config = dict(
    encoder_arch='swin',
    train_examples=36250,
    encoder_fused_qkv=True,
    encoder_inner_norm=False,
    encoder_patch_size=[2, 2],
    encoder_widths=[64, 128, 256],
    decoder_upsampling='pixel_shuffle',
    optimizer='muon',
    lr=0.0069,
    adamw_lr_other_params=0.002,
    adamw_weight_decay_other_params=0.01,
)
Rows from block 1 of the decoder, named by matrix and row number. Each number is 500 + 25 x the weight over its row's rms, rounded and kept within 0 to 999. All counts start at 0. Numbers have three digits each.
# convs1: 3x3 conv (decoder.mid.1.convs.1.weight, 128x128x3x3), inputs 40-47, a 3x3 kernel for each
convs1.68:529518511509480488528539541492498503498492488538533514531533516499499491496481478476499511524549555478476496496487481498485487533526511505507502495493498463471484471471482483480477510506479476484500484495482501488483
convs1.69:517509515531480521525539545489473462485489490507500507506538541505532540494457525547527521493471486494476479492478505505507519511498529489492481497498483550541549535510521486476509460438474491481472483453488494450478
convs1.70:511471454524465497520460468496500452514501450526509472518523446534551452532531528517501489512511505523529489475463474496518461514543474457481509459483500457451488496504522502511506519505501471449488471453519470483505
convs1.71:492513534494522535467490512560573556566579574558574584498477511514480504492500490462453454453443455469454464541531534509503508516492503518490514522488497508496490524513510507479484492491492482460482502485507499487523
convs1.72:461472483471489498456468459480492490489503493487501483527524521513522512501502501509540519505535513502508488513504516506511520512517537459476492483509494490497466484499489496508509487506534519507516518486500492472473
convs1.73:510515506521486507485483480511493473537516481523505488487426494445378460471451480474487485550601546548540518500494482476440469490475480490488497502508489528521518525547511521477504539527525488486470517497467521471493
convs1.74:479516500468468464462479466515502491495503487482476471513516499513516502538519511559531535473443465478479482492476476507518500507528499543524540486479486496493480469488482482512504484514503527523504490492474477478464
convs1.75:498455495482501496480486512506500511511508508497491497503527523528527527523529509530544475537562480492501451506525531522530536529525517489510492512514508529541528488486474495501503492485495483523515477501515471486484
convs1.76:473513488481491466452462460513517524516522522530525523489485485487506495489491496453473460485487453500509483508507484519517480512504479485482501487491506493487502508494519477473497468464484519518520511497496488482476
convs1.77:482491493486481487490515522539508520511482524507481505540464509496460483469457539547482500531470500541509511504529540505520509505538513487495488500512503548538528538504528508465481476474485558518467497464476467487475
convs1.78:517520486525577529538571545501486483512494470517501477494481466484450476470460479505491469503475460534499501441449479448444477455469490536525522513496515523486494523519518535524540513510518488528504500525499488500506
convs1.79:463449461479486469481470460554540526532525499537520493531547508486475505515496497478478484466455478498496489481488499491513509505527522496510496508503481541516517467488508503496523554521535517493544473437525483488501
convs1.80:444481518491498532523514521489496488479500494478504502496480472501518460495552528511509503480547547454493541464482482443491507475518530496510520458487527444465482513515484518514492525507485502495500516470497521440468
convs1.81:485477470464448447491490459501488498487490516502499525485490482469445494456448463521515540495488487491454484483491493502485480508521513530530537511531524489473477520531506513527508514502501540550519473491516451456455
convs1.82:478457458465461477465478465488478475511508512511514516473487498478482489479510503470483513471462492486474499483467473492486493505480474509501506508517530506514537574503456537494465544495470467439445479456476479476494
convs1.83:514527502509523492464502513484486484487478480472467480489460484515504508515542534499478481522490493533508523498473492505472485501487506518528521529481510483461493516508522495497501479489487496468466505515479541542515
convs1.84:532542555524521519507521523496502500500496500500505505524577544517549531512545537493501505481487497495486487488495476478479454464451442495499502500519508494480491502493498515513517503499498503503522528486502510494486
convs1.85:496500455496503481529536512490507488485494477476493486505498484510496473507495480495478426513494443529486466552552520509522527494517528479495530485523544495550557508495497470472478458448445544557481533570466504538456
convs1.86:445461478464472487423469441470479480489503489488483465547536521542535501514526508521515516477459485491475496453492485487525519496517493470469457473503489470495477479499506459470483477489461515529518494496519485506524
convs1.87:486489459478474477462480456512519511512529505508512502475476492476481489451448465483502511497506503482501494508492490531549520498514500469471475493508497507499499483469480499529519527534537492547524478520589495489572
convs1.88:490481484490502500474489456457459463458445449468464462530514521510502499501490494505503521496500527459468483506481491513485497524513520543539529538535538553551559445450450447440448459451447466471454473484472482485461
convs1.89:472473489487468490487480502453468488472484496521536532507504513504502507505514512501523477513507496506498480474481502465488500482482487495527560525529552495493530504500533508511525500495491517513518518493516505489507
convs1.90:521505503553498523537472494474492472495507486500502485540524523513474515500510515505512477491529489502502462473480499488526527483523501465463474512541521515545546469481487482496488501489475556510511559514532546495482
convs1.91:494468453495498460481478468463464469455456469458456480496489507464446486500504491546569557539527523537537513524523518529500487513467465499496504521516494506512508497543541512536528522533523482490501504512499504527520
convs1.92:493517507542517556516542532509495495495490494521515506494465468498502476492488501533517518519490508528508509492465484494492491484468489502483482491492492490467490478458485473429477503469499527501506487467479482472501
convs1.93:544513523463494499474475485510504517491478475499491483542525566486501509511510524479500495478490483473492487503510502484529507470519533561567557524515507498490488463503495471510478486494493471487468495471483515490481
convs1.94:534516526484475479496486475479476486468476483496487490476461446501497455450476447493539527490502536486501507516494511506495500483482506552547563534541549514501502484499485490512498518549511471476500439451478478493496
convs1.95:478500496483476467515492473501493474489492474546550524507539502478522514485491495486522530487478497484436456503487521510506518570561544485441454480474478485481510540543546505489487479471455494507520469476507448466486
convs1.96:439427446449436452477478483475492486480491508471488513515510537527521533540544544507533533515496498497486504512524492524529492485495483479498493478492493464471479516526515484490474462479462505501501504486483492470494
convs1.97:517499509477471505480462469548573556494506506487486486529559537468494508502493471476498544475493509461480515507511509485468475494469462499510502486455495489501524504498495512512506503494501487468467491490481443445450
convs1.98:485463467493458471521508500506516517501503523517524539485495491492508495492483479492511501504519498468487470502521521503536527526539529467467494493495507490498494533568556494511531519522533491513487492459453448434431
convs1.99:504504543484506523482482493505504522505509519512514531493491496486490495490492498483490497482486519526514517525533524526528506501504507488479504501497498482458462506504490559532511565571552478455505528515513569561525
convs1.100:501497516503494516491484501459450479476470492485483482506513525510491518521490510480476504499476494519528530499497499517507505515517506555537534540525525542536525560565533535530532488483498514457493557468505561523521
convs1.101:510516536500532523460466469509505490512513502477484483499521533495513539507529528512528506507513503473488474487487486524517511511534517470485497470470478539535511505520515485476483530534506506509531474460481485486502
convs1.102:472509517493526514472495503498499479489496485511504505489500549525514547514495512494516530478486501503514515491511490498516496472476491493503514479487498512525514516530535496497510479475491458464469485497525543540531
convs1.103:497510499524552519501505508477465464483480467481484465527547553528522533525536535548533526517516500516513516527504512499474496508511506488482476501485486527526516479444451488449454452442459486493480539564520553567534
convs1.104:473500490456484490485495513517475493528482505507477491541494509550503501520507495510487506540506499502498506501455425500471450475470465467476465499509512475492474440476499432520523496513517448470456489450518522469525