{
  "model": "segmentation model",
  "dataset": "Sentinel-2 satellite tiles (TerraMesh)",
  "train_examples": 36250,
  "image_size": 48,
  "crop_scale_min": 0.5,
  "horizontal_flip": true,
  "color_jitter": 0.2,
  "cutout": 0.25,
  "num_classes": 10,
  "encoder_arch": "swin",
  "encoder_norm": "layernorm",
  "encoder_norm_position": "res_post",
  "encoder_activation": "gelu",
  "encoder_mlp_ratio": 2,
  "encoder_head_dim": 32,
  "encoder_fused_qkv": true,
  "encoder_bias": "all",
  "encoder_qk_norm": false,
  "encoder_parallel_block": false,
  "encoder_inner_norm": false,
  "encoder_patch_size": [2, 2],
  "encoder_depths": [4, 4, 4],
  "encoder_widths": [64, 128, 256],
  "decoder_norm": "batchnorm",
  "decoder_activation": "silu",
  "decoder_widths": [64, 128, 256, 256],
  "decoder_blocks_per_level": 2,
  "decoder_block": "bottleneck",
  "decoder_dropout": 0.05,
  "decoder_attention": false,
  "decoder_upsampling": "pixel_shuffle",
  "init": "trunc_normal_002",
  "residual_init": "none",
  "optimizer": "muon",
  "muon_scale": "match_rms_adamw",
  "learning_rate": 0.0069,
  "momentum": 0.9,
  "nesterov": true,
  "orthogonalizer": "newton_schulz_5",
  "adamw_lr_other_params": 0.002,
  "max_grad_norm": 3.0,
  "max_steps": 7100,
  "batch_size": 256,
  "epochs": 50.1,
  "lr_schedule": "wsd",
  "decay_fraction": 0.4,
  "final_lr_fraction": 0,
  "warmup_steps": 350,
  "weight_decay": 0.07,
  "adamw_weight_decay_other_params": 0.01
}
Rows from block 10 of the encoder of a small segmentation model, named by matrix and row number. Rows with one number belong to one neuron. Each number is 200 + 30 x the weight over its row's rms, rounded and kept within 0 to 999. All counts start at 0.
After each neuron's rows are labels from the 100 images, of 14848, where the neuron reaches its highest value: "peak on" is the class under the peak. Only what is clearly more common there than usual is listed. The data: Sentinel-2 satellite tiles (TerraMesh).
# fc1: MLP up (encoder.blocks.10.mlp.fc1.weight, 512x256), inputs 0-127
# fc2: MLP down (encoder.blocks.10.mlp.fc2.weight, 256x512, transposed), outputs 0-127

fc1.68,179,202,206,193,163,241,211,218,143,219,244,232,192,252,185,189,238,174,170,167,194,181,160,206,233,186,205,178,198,174,214,192,235,159,197,180,208,236,241,254,225,194,284,230,170,236,148,159,193,246,149,226,208,219,223,221,169,224,167,270,171,203,240,213,215,189,199,182,226,192,215,198,138,198,216,215,220,193,228,214,184,199,184,158,242,197,163,191,211,232,251,226,175,205,203,185,211,247,211,207,165,219,284,204,175,214,164,246,205,189,241,207,172,183,139,203,202,172,176,211,168,206,154,175,205,208,252,185
fc2.68,221,179,231,218,260,219,213,181,174,203,202,242,265,238,228,167,243,184,167,251,191,215,136,153,191,240,185,204,244,217,144,184,252,258,221,232,205,203,184,163,216,193,259,229,185,183,210,190,271,195,162,180,203,242,206,216,179,182,199,234,223,171,245,185,152,170,172,199,176,173,199,226,176,163,159,184,231,179,220,187,199,252,184,144,282,240,234,218,233,199,219,189,187,242,198,208,176,220,152,180,208,204,211,196,183,200,183,218,179,164,246,226,193,175,193,244,209,186,163,228,211,214,217,151,230,205,263,184
peak on: built area

fc1.116,199,228,198,190,232,212,189,161,204,189,241,169,236,167,226,151,216,225,225,252,182,209,229,232,215,181,174,216,215,214,213,222,196,234,215,224,171,219,162,196,196,187,228,184,198,181,211,185,177,151,184,224,170,168,252,252,157,168,235,218,204,172,231,243,176,184,138,235,213,167,185,205,161,172,185,210,240,206,269,182,138,168,218,246,216,114,237,164,279,241,259,214,250,156,231,165,207,182,183,203,198,171,179,202,200,204,213,153,167,180,193,198,200,207,161,210,134,167,203,222,169,224,185,165,216,233,196,187
fc2.116,232,242,188,219,207,206,181,202,175,175,153,216,180,200,156,166,222,200,195,220,198,183,265,269,163,128,195,193,187,111,138,252,237,195,226,164,210,188,196,195,220,289,186,175,217,226,204,182,159,167,180,209,200,228,233,148,248,185,170,238,180,222,212,145,200,223,181,168,213,232,169,160,199,220,237,194,146,218,173,193,217,226,188,196,238,191,158,224,208,168,202,188,205,204,196,198,227,225,214,231,179,223,241,249,237,218,161,237,183,159,199,223,186,200,159,226,198,214,223,223,234,203,205,274,213,192,217,148
peak on: crops

fc1.229,152,248,171,179,242,221,222,148,160,229,247,229,207,245,176,180,212,168,183,169,187,218,163,230,228,183,232,191,261,181,188,159,214,243,215,170,218,198,176,194,205,177,146,173,158,212,183,219,165,204,146,174,194,161,242,198,203,202,243,191,158,213,210,188,172,243,234,152,175,174,167,152,232,203,263,182,213,212,211,120,226,227,206,199,218,223,199,213,207,174,210,229,153,171,206,185,206,193,236,198,187,119,213,191,247,232,199,203,230,208,251,226,210,204,156,211,220,208,191,194,189,223,212,169,145,209,144,222
fc2.229,189,167,164,187,274,171,245,266,198,269,205,155,184,215,244,229,199,166,151,205,230,200,147,212,208,242,193,218,147,225,259,202,175,170,176,215,183,214,221,193,184,220,120,196,166,168,249,221,184,161,187,210,225,163,236,203,192,186,194,201,233,246,176,191,238,213,226,252,212,140,198,216,219,226,208,182,213,222,157,230,161,201,242,255,210,211,174,172,142,214,194,160,170,249,184,229,141,195,171,170,186,188,216,254,175,229,199,148,250,228,233,235,195,220,171,206,194,192,214,168,231,222,225,181,164,186,243,185
peak on: snow or ice

fc1.423,221,184,204,225,201,241,169,223,219,209,192,239,205,230,174,197,173,161,160,227,250,155,203,178,221,172,236,162,208,227,198,162,179,240,174,181,200,186,251,228,266,214,226,218,222,199,258,203,266,268,160,180,247,210,183,187,222,243,142,233,181,197,242,166,285,170,185,210,222,175,196,190,156,231,239,225,194,240,220,238,186,203,137,181,222,275,216,180,170,217,165,198,205,215,200,193,210,187,222,209,147,204,223,205,175,184,164,222,143,195,253,216,194,152,170,197,165,232,230,205,172,262,196,192,199,243,177,222
fc2.423,136,224,173,173,189,205,190,226,190,184,185,169,207,237,168,228,251,176,155,186,229,195,193,133,253,203,206,184,176,178,188,209,232,177,184,190,235,182,194,219,173,159,200,194,235,184,229,205,261,216,246,195,172,198,171,224,157,237,233,219,218,194,252,212,205,182,225,189,190,222,187,206,226,159,185,213,244,211,179,187,185,186,208,175,267,236,248,207,209,184,188,163,194,204,269,246,178,160,182,176,173,178,222,217,225,217,181,195,188,254,274,204,239,209,154,187,183,177,182,207,217,195,157,115,184,160,189,171
peak on: built area

fc1.27,192,203,252,225,196,165,180,180,230,268,175,224,207,223,206,216,177,231,183,279,187,214,190,209,244,118,169,220,227,197,207,211,214,179,173,210,176,241,168,193,198,192,236,205,210,228,232,203,218,195,187,211,204,219,243,168,186,199,232,178,160,191,192,234,229,171,189,137,194,167,206,191,168,152,210,197,205,193,211,225,157,180,179,218,220,215,199,183,270,219,243,194,238,196,175,220,150,160,224,198,202,192,153,197,211,221,206,228,246,224,213,226,235,233,189,258,180,209,166,284,252,194,214,173,215,190,224,183
fc2.27,156,239,150,240,211,209,212,198,240,132,215,162,168,216,230,209,234,179,183,203,215,191,174,196,206,154,166,180,163,171,216,233,255,238,227,199,280,191,199,235,196,222,183,185,217,216,233,259,213,185,229,168,217,228,195,207,174,181,198,172,211,222,186,235,205,201,206,227,209,215,176,165,245,256,189,206,195,221,208,167,215,249,159,194,236,195,207,196,165,155,139,216,196,202,214,186,236,210,221,222,183,213,280,264,228,199,216,184,207,203,262,189,215,206,153,224,216,232,236,203,146,198,252,184,210,190,261,149
peak on: crops

fc1.417,179,224,185,206,225,220,172,191,145,223,148,223,198,201,208,242,206,200,162,253,255,201,155,174,184,194,216,170,197,165,168,158,218,215,227,209,158,191,187,168,232,213,184,199,228,183,199,167,231,219,173,210,224,231,274,189,188,196,172,206,173,204,259,239,240,223,263,221,199,242,152,173,222,197,211,195,211,185,210,214,173,201,238,242,220,111,172,242,153,178,186,228,223,223,159,184,180,230,194,214,199,163,240,165,206,161,151,199,176,188,236,195,164,210,169,240,223,199,205,168,228,265,191,195,209,197,191,200
fc2.417,114,187,202,245,194,181,197,205,193,221,163,217,180,189,226,185,208,225,135,254,248,163,163,176,181,196,193,232,205,225,199,143,226,215,252,150,211,195,200,235,230,181,231,190,211,203,219,213,175,182,147,193,149,249,190,174,198,213,201,226,233,178,171,204,221,189,221,252,186,259,210,161,179,160,185,223,272,217,192,193,153,170,209,191,169,236,198,210,202,206,178,241,210,212,261,238,179,183,186,201,191,189,221,183,197,210,207,173,211,198,219,243,296,187,200,199,169,181,191,203,179,215,165,213,179,250,138,179
peak on: built area; clouds

fc1.481,208,211,209,238,231,182,220,212,233,230,189,242,157,201,220,166,157,193,255,166,200,220,160,239,161,230,262,138,265,182,256,230,174,228,220,163,243,154,211,189,233,198,182,225,173,270,188,172,185,221,145,180,207,203,189,221,210,180,182,208,223,193,236,218,203,190,222,169,202,231,207,181,197,240,229,200,220,202,214,192,135,184,215,210,155,191,171,227,182,212,205,210,160,176,211,215,240,199,215,237,174,158,161,240,230,191,191,240,214,171,225,252,198,193,154,214,221,180,216,204,219,208,199,263,195,172,171,191
fc2.481,179,240,201,192,165,178,216,218,175,226,199,167,209,226,195,131,137,200,190,184,189,240,177,162,183,181,254,272,219,240,194,204,166,165,199,165,195,212,173,188,181,189,172,162,136,229,185,167,169,185,191,210,200,229,184,187,212,207,175,205,204,202,192,197,231,219,175,199,226,209,221,246,185,195,182,165,209,205,296,168,171,189,175,225,216,215,228,184,158,247,236,185,200,177,231,128,169,191,201,229,220,177,182,166,200,165,185,166,160,198,171,240,208,203,233,118,234,209,200,200,207,216,233,260,240,185,217,239
peak on: trees

fc1.391,215,185,197,183,168,202,190,204,209,206,193,234,148,189,222,200,179,214,239,222,243,177,205,167,253,190,261,167,227,217,207,200,222,263,247,143,157,214,181,253,186,160,216,173,230,205,195,202,241,175,224,215,199,228,231,228,211,193,172,155,221,202,162,187,218,186,222,224,214,167,167,219,205,153,205,216,157,198,238,162,229,164,177,206,213,164,185,224,232,203,205,212,201,182,202,179,199,234,233,228,179,180,172,180,207,257,153,194,175,172,258,227,185,171,168,197,209,181,170,173,228,203,195,226,255,218,259,196
fc2.391,190,202,143,225,170,234,182,213,202,239,203,220,192,142,267,161,158,210,130,174,217,177,163,236,226,139,224,126,184,193,238,206,210,169,188,186,143,209,222,223,229,223,204,197,180,213,251,169,277,284,189,181,225,220,162,134,192,217,263,180,236,247,213,200,179,206,238,212,191,158,200,203,167,133,191,238,208,198,241,145,187,234,190,187,189,146,234,195,176,221,164,195,238,179,242,190,229,190,150,246,207,213,180,163,217,191,221,187,183,165,236,221,126,185,182,164,207,197,212,189,202,204,160,190,240,213,196,167
peak on: crops

fc1.36,194,259,192,167,174,214,222,145,192,214,220,179,215,286,226,184,157,185,150,204,237,185,205,206,189,193,207,162,250,165,213,200,168,236,210,183,164,204,230,228,260,237,206,201,157,174,173,202,219,210,159,221,188,200,185,240,186,188,175,170,260,112,246,173,138,192,185,212,176,157,194,208,252,186,158,194,209,209,164,183,216,177,163,216,171,239,182,137,192,225,174,260,212,159,175,171,155,210,204,200,178,172,201,226,191,189,189,205,242,243,241,242,239,188,131,222,219,214,207,224,206,197,177,181,193,218,239,236
fc2.36,129,170,253,230,233,170,192,190,211,211,194,200,196,199,236,244,219,195,161,212,138,181,195,204,214,212,174,194,241,202,233,168,232,196,174,244,179,219,220,176,244,230,195,175,299,167,144,206,171,249,237,158,188,173,165,229,196,212,205,195,198,161,130,216,260,183,183,190,157,251,184,232,212,178,195,166,173,189,241,193,220,206,228,154,151,242,178,232,164,214,145,190,204,200,175,166,185,193,242,208,202,156,170,224,217,217,190,248,249,163,196,150,186,181,175,256,247,210,196,181,225,142,179,132,217,155,256,240
peak on: trees

fc1.353,176,176,219,222,238,187,182,155,204,200,208,238,212,209,247,215,209,180,235,240,179,195,178,204,170,223,147,184,186,209,190,191,185,221,272,199,219,205,236,168,228,222,229,195,180,173,168,216,189,208,177,229,185,172,193,221,137,232,214,206,206,191,176,203,204,200,205,207,216,186,146,214,202,229,215,206,154,244,241,272,133,186,205,204,216,174,206,180,155,153,282,207,173,237,223,152,239,180,169,216,154,150,208,230,192,176,219,220,180,181,217,165,206,174,201,195,144,187,257,197,183,207,154,230,192,162,186,201
fc2.353,200,177,166,165,250,175,205,203,163,237,183,191,167,197,144,213,169,157,142,220,209,202,228,153,147,133,180,240,246,181,197,241,199,194,168,192,185,205,200,191,195,198,219,239,231,171,201,175,232,178,167,208,190,196,181,168,207,189,217,191,223,188,212,217,241,202,218,236,203,238,171,173,177,180,262,212,204,212,194,135,231,259,207,165,232,207,155,159,229,261,176,184,231,227,152,178,185,247,221,154,221,224,170,207,193,195,164,256,243,240,230,230,211,198,203,166,170,182,195,238,173,191,218,216,207,215,188,189
peak on: built area

fc1.239,229,179,243,205,187,229,223,174,188,161,180,164,187,188,212,196,216,143,141,159,171,200,182,202,202,170,199,190,194,162,196,182,204,200,212,165,233,97,244,128,239,154,208,209,192,162,175,245,160,176,183,219,165,160,208,157,206,161,213,196,198,254,190,190,196,206,200,232,165,152,201,195,187,190,155,198,172,179,177,206,199,183,257,235,213,171,207,215,213,180,172,195,159,208,197,231,191,224,180,191,195,199,177,254,232,185,210,210,219,210,190,207,151,164,216,187,233,195,185,231,196,144,172,215,195,173,165,218
fc2.239,222,208,208,187,243,138,161,196,158,220,166,173,249,207,210,227,227,182,245,185,181,269,216,208,249,199,206,209,259,233,216,199,198,188,157,222,204,198,177,177,185,178,238,184,237,220,198,234,185,210,205,208,210,121,142,212,194,173,253,136,218,172,259,219,184,217,223,184,184,196,206,233,221,173,189,104,178,215,215,223,195,234,146,231,176,222,215,172,204,189,246,215,164,187,168,229,175,141,142,219,258,225,189,168,181,181,179,172,211,230,179,155,177,182,159,184,198,231,237,225,162,217,197,214,172,193,195,211
peak on: built area

fc1.400,221,216,203,226,177,151,207,219,160,172,184,239,208,202,213,192,221,243,234,226,192,183,184,202,157,208,229,212,200,166,175,168,162,205,213,175,209,174,263,189,227,168,195,256,235,232,205,210,192,164,224,224,170,158,223,200,215,229,224,228,156,193,165,181,167,190,198,227,203,146,225,214,187,198,178,237,230,184,163,232,241,197,202,175,162,149,153,177,225,194,191,196,159,200,213,178,168,185,143,136,241,230,181,201,205,201,213,216,198,209,218,230,168,167,219,167,231,133,160,138,195,220,231,180,182,188,245,204
fc2.400,212,182,207,217,225,141,223,204,168,207,197,205,167,199,192,191,188,193,195,184,166,229,246,254,193,204,192,179,255,184,221,243,211,175,214,235,251,195,209,172,206,228,202,232,185,180,221,174,226,169,187,194,241,205,153,223,260,175,223,191,262,160,210,207,176,165,132,160,207,198,200,211,250,171,184,182,227,141,186,180,209,178,251,192,200,205,208,232,188,176,217,215,237,244,221,237,218,238,208,162,209,175,183,190,242,190,136,160,199,223,162,169,276,126,208,203,194,214,218,205,176,172,178,158,197,202,150,244
peak on: crops

fc1.14,108,184,215,212,182,190,175,220,210,258,216,179,211,226,189,196,220,167,263,198,196,192,162,228,211,236,190,181,183,196,172,151,178,222,211,197,165,247,210,214,223,194,188,173,169,156,198,208,190,211,181,188,153,219,273,175,246,239,145,187,168,189,176,215,167,145,187,175,173,182,155,188,197,142,235,215,174,221,201,175,210,201,149,176,241,224,245,232,246,222,157,263,187,163,199,210,232,196,257,204,198,217,249,180,180,189,219,219,223,197,246,226,220,209,181,197,222,171,155,178,247,207,212,242,223,167,201,201
fc2.14,212,193,173,187,196,214,221,205,171,184,176,251,182,182,193,204,209,228,175,179,157,154,212,211,227,206,155,209,218,209,208,211,227,216,198,173,254,147,180,229,178,190,196,141,254,212,201,217,172,215,189,215,196,208,193,211,127,212,257,191,221,186,202,221,162,198,153,191,214,211,228,178,169,266,204,195,244,250,212,226,175,207,223,144,163,200,237,192,191,165,158,161,215,181,165,214,246,202,183,170,189,192,184,180,191,211,182,183,205,181,172,197,182,240,201,213,223,189,212,202,194,241,214,176,200,220,190,190
peak on: rangeland

fc1.47,222,207,134,216,171,203,229,183,162,123,216,160,185,219,195,203,211,212,213,226,195,140,186,213,250,220,212,258,146,193,180,223,234,207,198,173,187,209,188,212,212,207,174,187,238,209,219,210,190,175,204,234,205,182,214,154,250,209,189,212,181,237,206,203,129,216,157,269,169,191,194,262,152,176,132,239,245,260,212,258,207,239,144,205,206,179,152,197,202,145,223,245,235,205,160,230,183,187,199,182,201,198,191,194,206,199,216,209,231,134,234,215,199,210,253,198,229,135,188,151,246,245,148,230,176,198,207,183
fc2.47,182,225,197,213,209,216,197,256,218,212,206,149,238,235,196,168,189,156,224,205,180,201,220,222,189,221,185,185,197,228,176,210,207,176,228,163,281,178,249,196,193,184,201,203,264,184,192,163,164,129,194,186,140,248,203,172,189,173,199,168,219,190,193,216,191,207,181,143,219,198,202,219,246,143,211,163,233,181,148,188,166,149,218,191,202,206,204,202,177,169,234,148,183,210,199,216,212,239,237,208,250,136,208,199,245,242,207,192,180,197,174,186,246,213,203,182,213,194,208,266,153,193,207,181,203,196,167,227
peak on: crops

fc1.114,226,205,156,211,212,197,182,190,209,223,184,213,184,185,208,164,229,220,211,245,239,196,187,197,123,213,180,214,158,171,187,168,207,160,181,198,174,200,208,191,249,201,174,216,263,231,218,180,212,211,273,225,213,162,244,219,224,179,214,179,196,168,151,219,171,189,228,228,240,208,191,169,210,154,169,248,178,207,253,172,259,189,219,144,193,148,171,176,217,210,204,245,203,195,211,232,183,146,202,153,251,212,183,187,183,229,208,176,203,212,223,237,204,191,184,221,195,177,176,182,243,252,243,185,179,255,220,238
fc2.114,171,161,213,242,201,207,230,284,240,152,206,210,159,210,208,206,190,199,191,251,190,174,224,217,208,239,166,195,193,223,192,200,212,165,217,215,192,155,232,200,128,217,237,204,233,160,172,181,170,197,176,212,151,243,195,176,231,194,183,189,216,220,186,181,220,148,204,203,156,247,207,195,211,201,167,213,181,199,164,149,220,200,206,208,205,197,220,230,159,232,197,190,229,213,244,167,225,218,245,214,177,148,203,217,248,191,204,205,194,216,179,218,185,213,177,215,228,172,194,223,191,152,162,211,261,197,263,228
peak on: crops

fc1.207,193,205,202,189,188,187,202,216,164,242,217,196,192,255,184,203,167,176,150,140,227,222,223,150,129,212,206,220,221,234,188,154,266,178,214,189,192,168,234,244,244,224,242,98,240,156,194,206,233,185,174,212,202,227,182,153,223,198,192,203,160,215,211,226,196,219,248,204,196,198,223,269,212,218,215,224,179,226,200,250,183,241,188,173,160,222,161,216,270,224,172,211,250,240,230,201,172,237,206,165,207,218,231,185,194,195,168,187,252,189,229,198,196,219,192,172,234,190,196,194,201,197,204,157,219,225,211,173
fc2.207,196,198,199,199,202,182,246,232,243,178,244,170,185,228,245,262,204,217,191,194,222,186,197,221,158,243,169,220,197,223,162,170,210,168,220,140,212,203,207,200,172,184,231,210,214,189,174,165,162,108,250,194,166,176,195,187,200,186,207,152,223,212,231,179,197,192,227,233,193,154,222,191,225,232,216,228,271,215,243,236,139,149,224,203,161,180,269,182,221,227,213,235,222,215,213,197,221,184,188,153,209,228,200,220,200,204,177,206,197,200,200,198,184,223,170,130,253,159,170,182,165,178,217,152,204,199,210,151
peak on: clouds

fc1.494,221,200,169,298,169,170,211,218,207,202,202,239,192,193,207,196,204,249,158,220,195,193,193,227,210,178,166,176,158,169,251,201,219,185,210,241,223,198,181,192,193,195,220,213,209,196,246,201,181,192,242,160,173,200,190,199,255,162,174,234,235,221,214,154,166,197,193,239,156,210,164,175,209,196,199,254,205,194,209,167,140,133,208,202,163,195,185,224,233,204,211,195,174,202,186,199,184,196,163,220,184,238,200,254,211,244,202,198,252,173,228,197,181,212,176,173,191,153,204,198,241,195,233,183,160,187,216,208
fc2.494,201,234,193,237,212,221,160,227,205,193,201,236,179,177,177,206,207,176,241,176,217,188,208,147,183,224,203,216,155,181,205,215,147,176,222,245,251,254,223,194,183,163,227,176,221,174,148,211,200,137,200,251,220,267,206,106,174,147,197,202,257,228,210,242,247,200,149,226,191,178,204,218,198,207,214,188,164,213,222,136,223,189,240,165,223,268,149,189,219,203,236,233,209,206,235,212,201,224,183,210,238,219,140,236,221,229,200,209,197,211,176,234,178,240,169,182,154,191,196,171,210,172,181,190,167,214,215,194
peak on: water

fc1.203,179,230,214,152,221,230,233,174,215,216,184,192,202,226,115,203,174,208,190,190,224,162,230,145,247,198,239,175,190,195,209,164,254,233,188,208,236,168,159,244,184,163,217,237,197,195,232,191,194,204,200,220,224,228,166,199,177,206,205,239,194,139,201,192,230,224,174,227,188,222,131,191,267,260,193,158,214,200,197,209,223,179,255,241,187,264,217,255,173,206,235,194,244,141,182,182,198,219,211,251,204,223,150,188,219,177,211,185,246,247,179,181,202,172,200,204,176,186,183,187,200,180,175,208,238,177,200,199
fc2.203,177,186,146,171,226,221,236,204,176,169,203,243,193,231,183,221,192,202,188,156,173,231,214,204,192,162,216,205,173,188,176,218,246,185,204,183,217,201,225,192,202,211,230,229,217,213,230,229,192,197,243,173,183,228,229,171,181,246,195,185,190,165,179,224,145,177,209,198,260,204,177,249,201,227,208,166,175,158,166,228,198,232,248,223,193,186,248,200,186,142,239,172,228,228,179,205,190,187,256,235,225,291,168,227,156,203,256,207,258,220,134,241,210,206,161,206,173,229,197,210,217,178,126,157,181,213,194,205
peak on: water

fc1.104,192,139,216,210,206,166,168,228,170,175,188,152,192,182,149,188,186,190,162,260,190,204,185,135,205,242,177,239,165,184,217,193,222,197,224,192,210,196,224,164,206,199,170,211,227,217,182,219,202,169,200,228,259,223,209,200,204,250,225,174,236,182,198,209,158,169,141,249,199,209,239,231,193,215,242,186,282,218,172,211,216,218,206,165,225,201,166,211,264,233,191,237,219,175,237,225,147,197,178,187,202,155,231,218,237,203,173,237,223,204,188,203,245,198,215,212,197,215,200,234,178,203,238,143,147,151,228,195
fc2.104,218,217,185,171,164,206,170,202,208,202,183,174,154,223,257,205,201,220,168,177,197,186,149,163,147,229,229,206,172,206,225,167,195,195,212,182,161,214,224,219,191,237,181,210,210,209,192,193,114,166,201,176,173,237,144,160,178,200,193,182,247,190,217,209,184,156,198,237,231,204,233,200,205,213,275,225,269,243,205,204,215,183,252,198,230,223,199,208,240,251,207,263,224,165,216,178,169,177,198,189,180,131,268,261,248,162,214,203,202,237,206,185,212,241,243,173,246,196,256,214,127,236,197,194,159,197,204,188
peak on: water

fc1.348,201,214,200,174,156,230,179,221,238,156,203,216,246,181,232,183,173,225,193,155,240,178,227,209,229,174,202,187,213,172,278,143,220,204,220,193,167,237,208,202,145,144,188,196,201,256,199,231,208,161,189,159,174,252,159,175,218,202,188,213,269,229,189,231,215,222,215,221,193,228,188,209,218,277,220,159,240,215,224,240,144,192,174,162,265,231,199,214,193,208,200,252,251,149,201,199,166,197,180,131,178,208,165,208,197,176,174,223,169,186,179,222,181,189,198,194,164,231,231,196,184,157,221,210,190,193,168,187
fc2.348,241,245,201,232,194,238,144,167,234,187,244,174,214,218,205,211,210,229,144,255,218,194,164,272,211,245,180,194,216,200,174,244,216,253,211,186,210,158,191,233,196,255,229,225,229,203,216,179,182,192,188,151,193,214,292,128,162,161,200,221,186,193,181,174,144,215,144,183,199,190,172,191,213,224,196,152,208,221,222,205,207,196,206,207,215,175,176,232,248,114,206,185,220,213,210,182,218,152,163,223,233,231,198,227,216,253,174,204,184,202,206,187,174,199,167,180,213,192,219,182,176,211,172,125,190,190,238,172
peak on: clouds